config = dict(
    model='class-conditioned image diffusion model',
    train_examples=90422,
    image_size=64,
    horizontal_flip=True,
    conditioning='class',
    cond_dropout=0.2,
    width=256,
    optimizer='muon',
    orthogonalizer='newton_schulz_5',
    adamw_lr_other_params=0.0012,
)
Rows from block 3 of a small class-conditioned image diffusion model, named by matrix and row number. Rows with one number belong to one neuron. Each number is 500 + 50 x the weight over its row's rms, rounded and kept within 0 to 999. All counts start at 0. Numbers have three digits each.
After each neuron's rows are labels from the 100 images, of 14848 (inputs lightly noised), where the neuron reaches its highest value: "strongest on" is what is common among them. Only what is clearly more common there than usual is listed. The data: stained colorectal tissue patches (NCT-CRC-HE-100K). In brackets: how many of the 100.
# fc1: MLP up (model.blocks.3.mlp.fc1.weight, 768x256), inputs 128-255
# fc2: MLP down (model.blocks.3.mlp.fc2.weight, 256x768, transposed), outputs 128-255

fc1.376:481540501441430501513530485477479443545543535428402537507507502536483451464495479453434500526551450537574553549517502473404530492433447526522567536478498547535480509364556547484546493527448453399484520436492551484544518470499429494425464492453487603524511423441436420534507581481493538418338532554498585507591576517438490553523546525519501510544436437489606510516424480515589393577527
fc2.376:505474473459552528557602468492469470394405501563457443468512398488429560454575549576524502506514434577523510563594568555501599504486475534444371473432562476567488500497475466475593542506504534425491428467578503528527492553486561408428484560501549500491383565572517535547479539440432468564544473439448462434501500480505612466522459500575517410462515546530517593492440384473429448548577
strongest on: tissue: adipose tissue (29)

fc1.545:485529593531560490448539498463549421520540486474452381433411538490581473546527480464454454593506426530589586540574549524497544580464480582464558571503412551468454528465499456454538544592558492592445478446513575477491502445488515451455429544551521499506496465418562470539558543515500536543422526507468507411479594518506521551552525522481463495557428522581549515554555515535490545584512
fc2.545:457522535508585451540464501524478574509542512437546366440453503517459527475516566523543518451462532470472413442569530481385460535513493607528454552484593459486494372545443506497539567539507519482540472538522517564452458531455469515509509524451584502470439525536571538555593580466409481539490524419450493572524550489484448444498498476506464462554538532571457451466363535436530423416453
strongest on: tissue: adipose tissue (31)

fc1.196:546590560506520529577472475594520498519432556547405458507477393484512453519494510500528526524477561564557466550538500604513510559467480424474517497473563531510513418536584511546492518618490510505512607545547485483477456532547499496484520563604503488500505500488558552571551487529400636483465484500504546487449449605495380469507546426520534505490560459488544524512435482521594573479503
fc2.196:434405524507527460442405484483489416585435528600526540493497471484505558464529521517456507485474495464442530512486597504426439597512545431451538458423466475486548423412551490484520522497452512472562487535608424524467526479472453494488548506485453482637533494607550460456446570558520496483556429508538454536517561512472493477601481553452540454493499521488548483491536557446431471473462
strongest on: tissue: adipose tissue (34)

fc1.14:565526498559494491514473471582482528559457520547518470560501509527486544551534427448578478550434441558516489454525546418519461469388500541439474588413549493440492408406555481530481566519409485493433518482499459513569563447408379538478520529479486516568568624480459527567562466402509493418528512497537549490504538535515544507484531504629594492512479504487475588552509540532446452543484
fc2.14:556459494487434438453503602568520471422463558456508460432577626544531495506513556578507629550484453553523562534537422496485446490452523481508436481527459531504582449397519486468561419578550500534484390595455511552473590511497594429582540495449528409535485536429488615580446605555528496584487569489504472498508502571521537505522541511461463563504512494497442502464513498473391537532449
strongest on: tissue: smooth muscle (36)

fc1.189:506520466486497540536508517519419539508535509429446419465462504461461449492493485435537544496539514527569544556572486478441558512548415599478561491445603494480482436436525496486497501464536505561496453546470429465490531456434457462518509567452586495375532426474478443492560539501494534501483532588523394485457523487451488488440523441479642520477548469466439535471551544468516447541463
fc2.189:523490525502503464512525470468539470507446517471437453475469527502441601507547504486430450544494440505494493478410513421515453528598494483507527448503571409432447525429527394533438470471513552540504508509538513489517461526569496485512488490463531460515592514465485531470553550560487457544517400514515574469446473503427512525514457410524252459467516491507598500581538456529451538540501
strongest on: tissue: tumour epithelium (33); tissue: normal colon mucosa (26)

fc1.102:485585523459439428409563496476497377605445506427559450529534489501543447429500482409461453454471529514471487498562549513372450473405429568480550417412549528457538489488456447402499511404509517485499454460503478508564512515460512545534552465489403555482418539424597513436444431513527443432515562461522424483516536450532500439704496478625547526462490424477547488562461500529545566528497
fc2.102:545646525518522550579486424562593454505571479456511534452492437543482448525551456482387516487478473575499523548527509521515482535514536391583352502462467539470459497554439527497474490458488496423515468523550452461519510415401515455477531508386544397509530571578601511548438516473514467463502460521462426519587525517572437503426514489466503529483474546458553476505584485476445554481536
strongest on: tissue: lymphocytes (65); tissue: debris (27)

fc1.227:501449468583420496463495493507509498533549516458538531554391483485525608507511480510542524532543533544431576533494505559526434535566645456524496469484547579568538529553447532528532562501507501452437456543569560544379506455413444497501528548459423474504489439591400460540531516442385470498509432453428502455447459481532525494538546540444435535501465481482523475435545504498434513488484
fc2.227:482481540523503487465541510497514430518493474581505409444513606475495613489464597530591490463423543497446485427530527543534488494558556642469509479518507419385448549555521509497563471555414449543392569477413586566496447516623512513511500523577433498560447411487604511537603528583482511569507578495580534517471481405585587484498484560597527433417550569466470606573508505551550507503474
strongest on: tissue: smooth muscle (34)

fc1.473:514507394451478418439521567511580468501512427451514524454459494459529454541514502520530482448536460446507491472546503516475483540515489515542417537421469423514444528649531529477519470468502466476486539511497521438451572543447483507550503421441498588458545478465512524476504526476582626518681520540474472546553472457542489537495492496354539448527482474454392475538480387457444502497483
fc2.473:524495537533527455544541531466458491453562444584433575561501480584541436508573486467547504515492530406439542444539415525473548429524559501429561552391506535541534545428493613506488506479526493513531555490506505407527514529461534495429433458578474562533533498489476446471433433459463502464390446412573506641469532523479521573491430432504525547445464449573504443501493433505540412524498
strongest on: tissue: adipose tissue (37)

fc1.15:605499457528405541447524537512565570588432596493528465553533471547463489471503564420591471560487524513462552515519564480459460502559478449401583491394559542442556488445506480434514496467497552431468530519597465504501377501585482490519579469479559420503488513437457459508463526466516491515540490588528558590499504427453468523539460450529518475480482460483573523507525435401577464522523
fc2.15:558497529537587528493465505539427488516509459553433431523506544390492476462491516473521478468494396433494525461589467517491500585477447478535453470453408537543496478469458532495492400491566449446577447577438551502574502555439550454504498474430510567609532504563469511517434531498460468382490429453616475494451506401486524545451475465475532485451470582486546548498525556502569456439512
strongest on: tissue: lymphocytes (98)

fc1.652:544518496512410504525553530494500468486489490508466466403473485463521511492496475429505550523503615621512541504486430524549497529469525470505415483463441510504571511464486552506528499506438491476479598448467482468451570508548487509498511530552520443520439531427441436481576518444419505443510509454570495518555420553481395496541498462529523593452478415459455611519472550460553573457502
fc2.652:475463452516445422498488505512502438513443420505520545486487451484483489498496510506544479482499486503412490538509531552186529551491513448430543492417426502598522496474513466521492543502509457523483552456552531487462533515517511449484503500483408510497467505515456476518484501457513512524540527507479460544445456485437525419480441602433486511469473552549460460506472417491474424476519
strongest on: tissue: adipose tissue (30)

fc1.725:393493498457508461437516559509446491503485533473464547514391423485438539564479576481472544664554574521459496548423507545510516541470452417574459449552499429435532438515488502416471492468541472467464515502466500502471444539478486483464549468518522528553530430464529500410448445491453478529425562507560456576488527577460526538467565461512491556463506555463512573497494515459516457400453
fc2.725:406532436521500501483459433562525444509482430513476428419488525511509501525523486511504528450506494455418517617554460525503559517530500543558485541464540530567587541566508508438472552466618479548515467534469535524503548479480485488531519488537505473488558479508488456414452513531452518483514471455405550562481442503589570504462496523543466480527517541520533509446454480456435490490566
strongest on: tissue: tumour epithelium (45)

fc1.340:548645519455493512523523468498452574546462462442444487506538571533473459613476395470550441587466455498439496489495475565419502417441520493529481504498582563511437474496491480502450400564482514528486401481451436463465559455488512509488430519478544458435452428495418464592511551532583487491535493507473515461547427551494455530510551445551403576584487389436503499545570487474458522551473
fc2.340:495703536441429551541525493473473501530481555494486442562428591519571514464421518554543534501531504453477515521492410448480469454553593421400543528483456485514498577506575522533563463465414530542505540512478538512558468509543518514399446497517555500519520535472549511455493482540521544502449436477517505455465453410507562514641497556476485546403535528482590498498526535465463465514459
strongest on: tissue: smooth muscle (31)

fc1.461:471464508530532511547550569408502488504456510457527571531570502468514524457519456550481504489424538497497487509519469476511452525511587475525467490524431538552600480453441459520421495429516505534356475541567459427543526521488388601503551608469519511522413497531595486496457501501451515532515476552546518471458504380420479456496458509526572447492612502488605486533510444443479490471573
fc2.461:443470500470469531535473484432508548521645495504451430513491561545587530441523525421581525488419524555462478537506520523500529448586585507600454517459454449461534467474570470480428483459466535552339523500398475452466509497486530427525436674489509526462416473530412523544473507501501513468496519491521516522480525604461502578507470516519480598512597496486442516504494461470483477461409
strongest on: tissue: tumour epithelium (36)

fc1.665:487554538528493529525496523537686494510443465499475503477419528527515514479538553511463448551454561483523558530431421445462451507527523515474505450483506534551556490514432456549515585505531503506550462466559515489533520447443469539488591552568521596507378554396557510478584444515495654514527462463480524517451470476528446432448511531490568555518511498430477543485505488472488548442489
fc2.665:490526514439554521422428453526622501522416434523500489550468489541579517424532523410498556548436541476498439585474505536534548513485518476571541452564515515518496691505528551439440508359522499542506459465568452491491523416434425507426505447453494477496530469514463479496478540456520452516525432570495497502553574522572540501574489556576494508483527512440518572507512444582509552615477
strongest on: tissue: debris (76)

fc1.38:483474529430514460564510460532503416557517601519469453482463443458462544562539469391542505502529510509470536508459477503636488455557491530519532506480491516526459462464513502449520494553562517386500524568522522563440402414494526458476541584506444451553508413480470468569481530511610445567390495534534526516494485504450582530532545391523440457476467532551549527486542571607552462555429
fc2.38:477400461493512471529485457454620510521486538521478469447456512512486529486522501475530548436475456411549556421489500512540511451417444501527494457525483498540490704421482512432460510499494566444466561484469531542419457533499553484436552499483594566537543489518550514482547509526601530481614537491512529501523511481540490438451544475500465470521504511556521466455502591502505502420488
strongest on: tissue: smooth muscle (51)

fc1.582:492565509527476530502581428573692483551453523539458541501535504486378566471436461478519516375420438479528546531500464477390438499485475482538524498498407544547510505467444412532431509447432437516520435573570501517500574497391555505489527456517473485459541571477548489418523500429511656470477485479443553432471444489487522512330586492495558565427550452547394517511508556551477484508541
fc2.582:522500524518516499482490484518527439562475448538544489460492479446473433542504387523553493380423546545487453583573432556483485486467610480437567400493498583534493534494494515473481475507508433479475387518498477471566538489452528510528534538430537446532490519434521457509479529394526463589521518500475492614476472470450447521546508475578520507511506515485389529542540450431463499454451
strongest on: tissue: smooth muscle (38); tissue: debris (27)

fc1.661:482518506535558462457391501438540491364530568435501515497495581471482436495533528460456463557502501544591428527557483539326537477567515473517533502519490394462544400506522437490556586520524488589443463469559515573454483443499485512383556481496496517559463555528477471470492566491477432467568541387536523526446537538469484489445459619462583544387459418573451466532452478420524471508487
fc2.661:554510439533448444485609441487456461483462465544486503490548479573397551515469495480531435484519509472540524488458542543577518468469506506466436540466402437499460648531441502495488569563413487412571538464439488522619600564548554463523558491542572517568518478504526423465487542546599491520492471538518411452434502497534482446490463519458511462500516516549452455438539644482486368532415
strongest on: tissue: lymphocytes (81)

fc1.160:466510524397572487474423476439517509471439514452504549503593521541484504502424475410408432470621447509458452514444528474437541503465433550493446484463507456465436556452471462498452445533389482548392495521499404444337489473574559503520484474472533511415516462573497479537463469434489454506539531526485590526539474533508516451603559491419515461526457470367492468556529464521529500580494
fc2.160:496543536539455483423533469440499501570437582481542506543509513500515530464488430537583552493568508497557526504606508518533493468479524468429575540487462502604521360498587417450390556448353429553409452508456605429569493531477552470545441542507463513562516483479495497507493449526516506553476454504505544484482550473521530633521559533541480481526502570625519473425487508499496597503509
strongest on: tissue: adipose tissue (40)

fc1.107:526540471431495517558506552541463462476520526407600470542452483568456441461460444457457586533576478557574479499510432598538576517516512537446498472499541473574518452527468474467413586490507500572499468548489486647452556400495474431424513478543577606551545456540583537490489567466482447549459441572553585511537517492510398568454545470409504463468410434591500575521485518481510439495479
fc2.107:482514485500502541503535492552554492556408599553553515403538533440460455420596533512511420533587462564566515603505624512488461496597513480381535412445485513501540599452573467454493461479563434450569507563468570615398481526535522465539480523549497522486447515521443469546466405508482492461523559473415446485621410537532444486428508535521453518506524491406513556532436454553546453400519
strongest on: tissue: adipose tissue (34)

fc1.655:569485435551495532499534472510500512464385527553514524590524455436442536410465465504519560446609458529495502598576494549515449555464495530460501592567385548510455480484569518493531440455578516503384511591468432523389549567616477575483575536499498470476560456477480531512491411442451474377513530471511409548414532469497456538522527488465507554405541494480470493520522486572495471633447
fc2.655:546477502456555527502488467602513505510596510485459432463461460471408583460556568410485501499594444451578455416492524475499527475469505439448489459533482513532538497485484501499508502473626526541431550493527489554539502508398452507488434519535470493477564499447475501517476417542489510586485507460478631554395493555513556411451493503474503458585536492524549547464532539538446536607518
strongest on: tissue: tumour epithelium (38)

fc1.751:449530530452550443497507495472228581484585588495534478471575423428506536440566541452521524507487578562488511552523381503429549488530431474505481493587482492548469345474519533553502518485478580472507576499493577434383503595464475517503527542538512452518478539487504501515460480530514650476529518499511462505446499570475467594438510541522538529512541559467511529526442519492541477500594
fc2.751:495486497575525543485464508423635525480524556505470480513376547480444484547503574563484480547491525398519527520582546585481469478479490566555481480467486575484472580494501508501498578529422531502598543504498556444392462512507554491520592441476524551490491633466483516446434575482565482553484483567412458545483521455372630456471458458441525485528578596467546482452536587436509472389474
strongest on: tissue: tumour epithelium (65)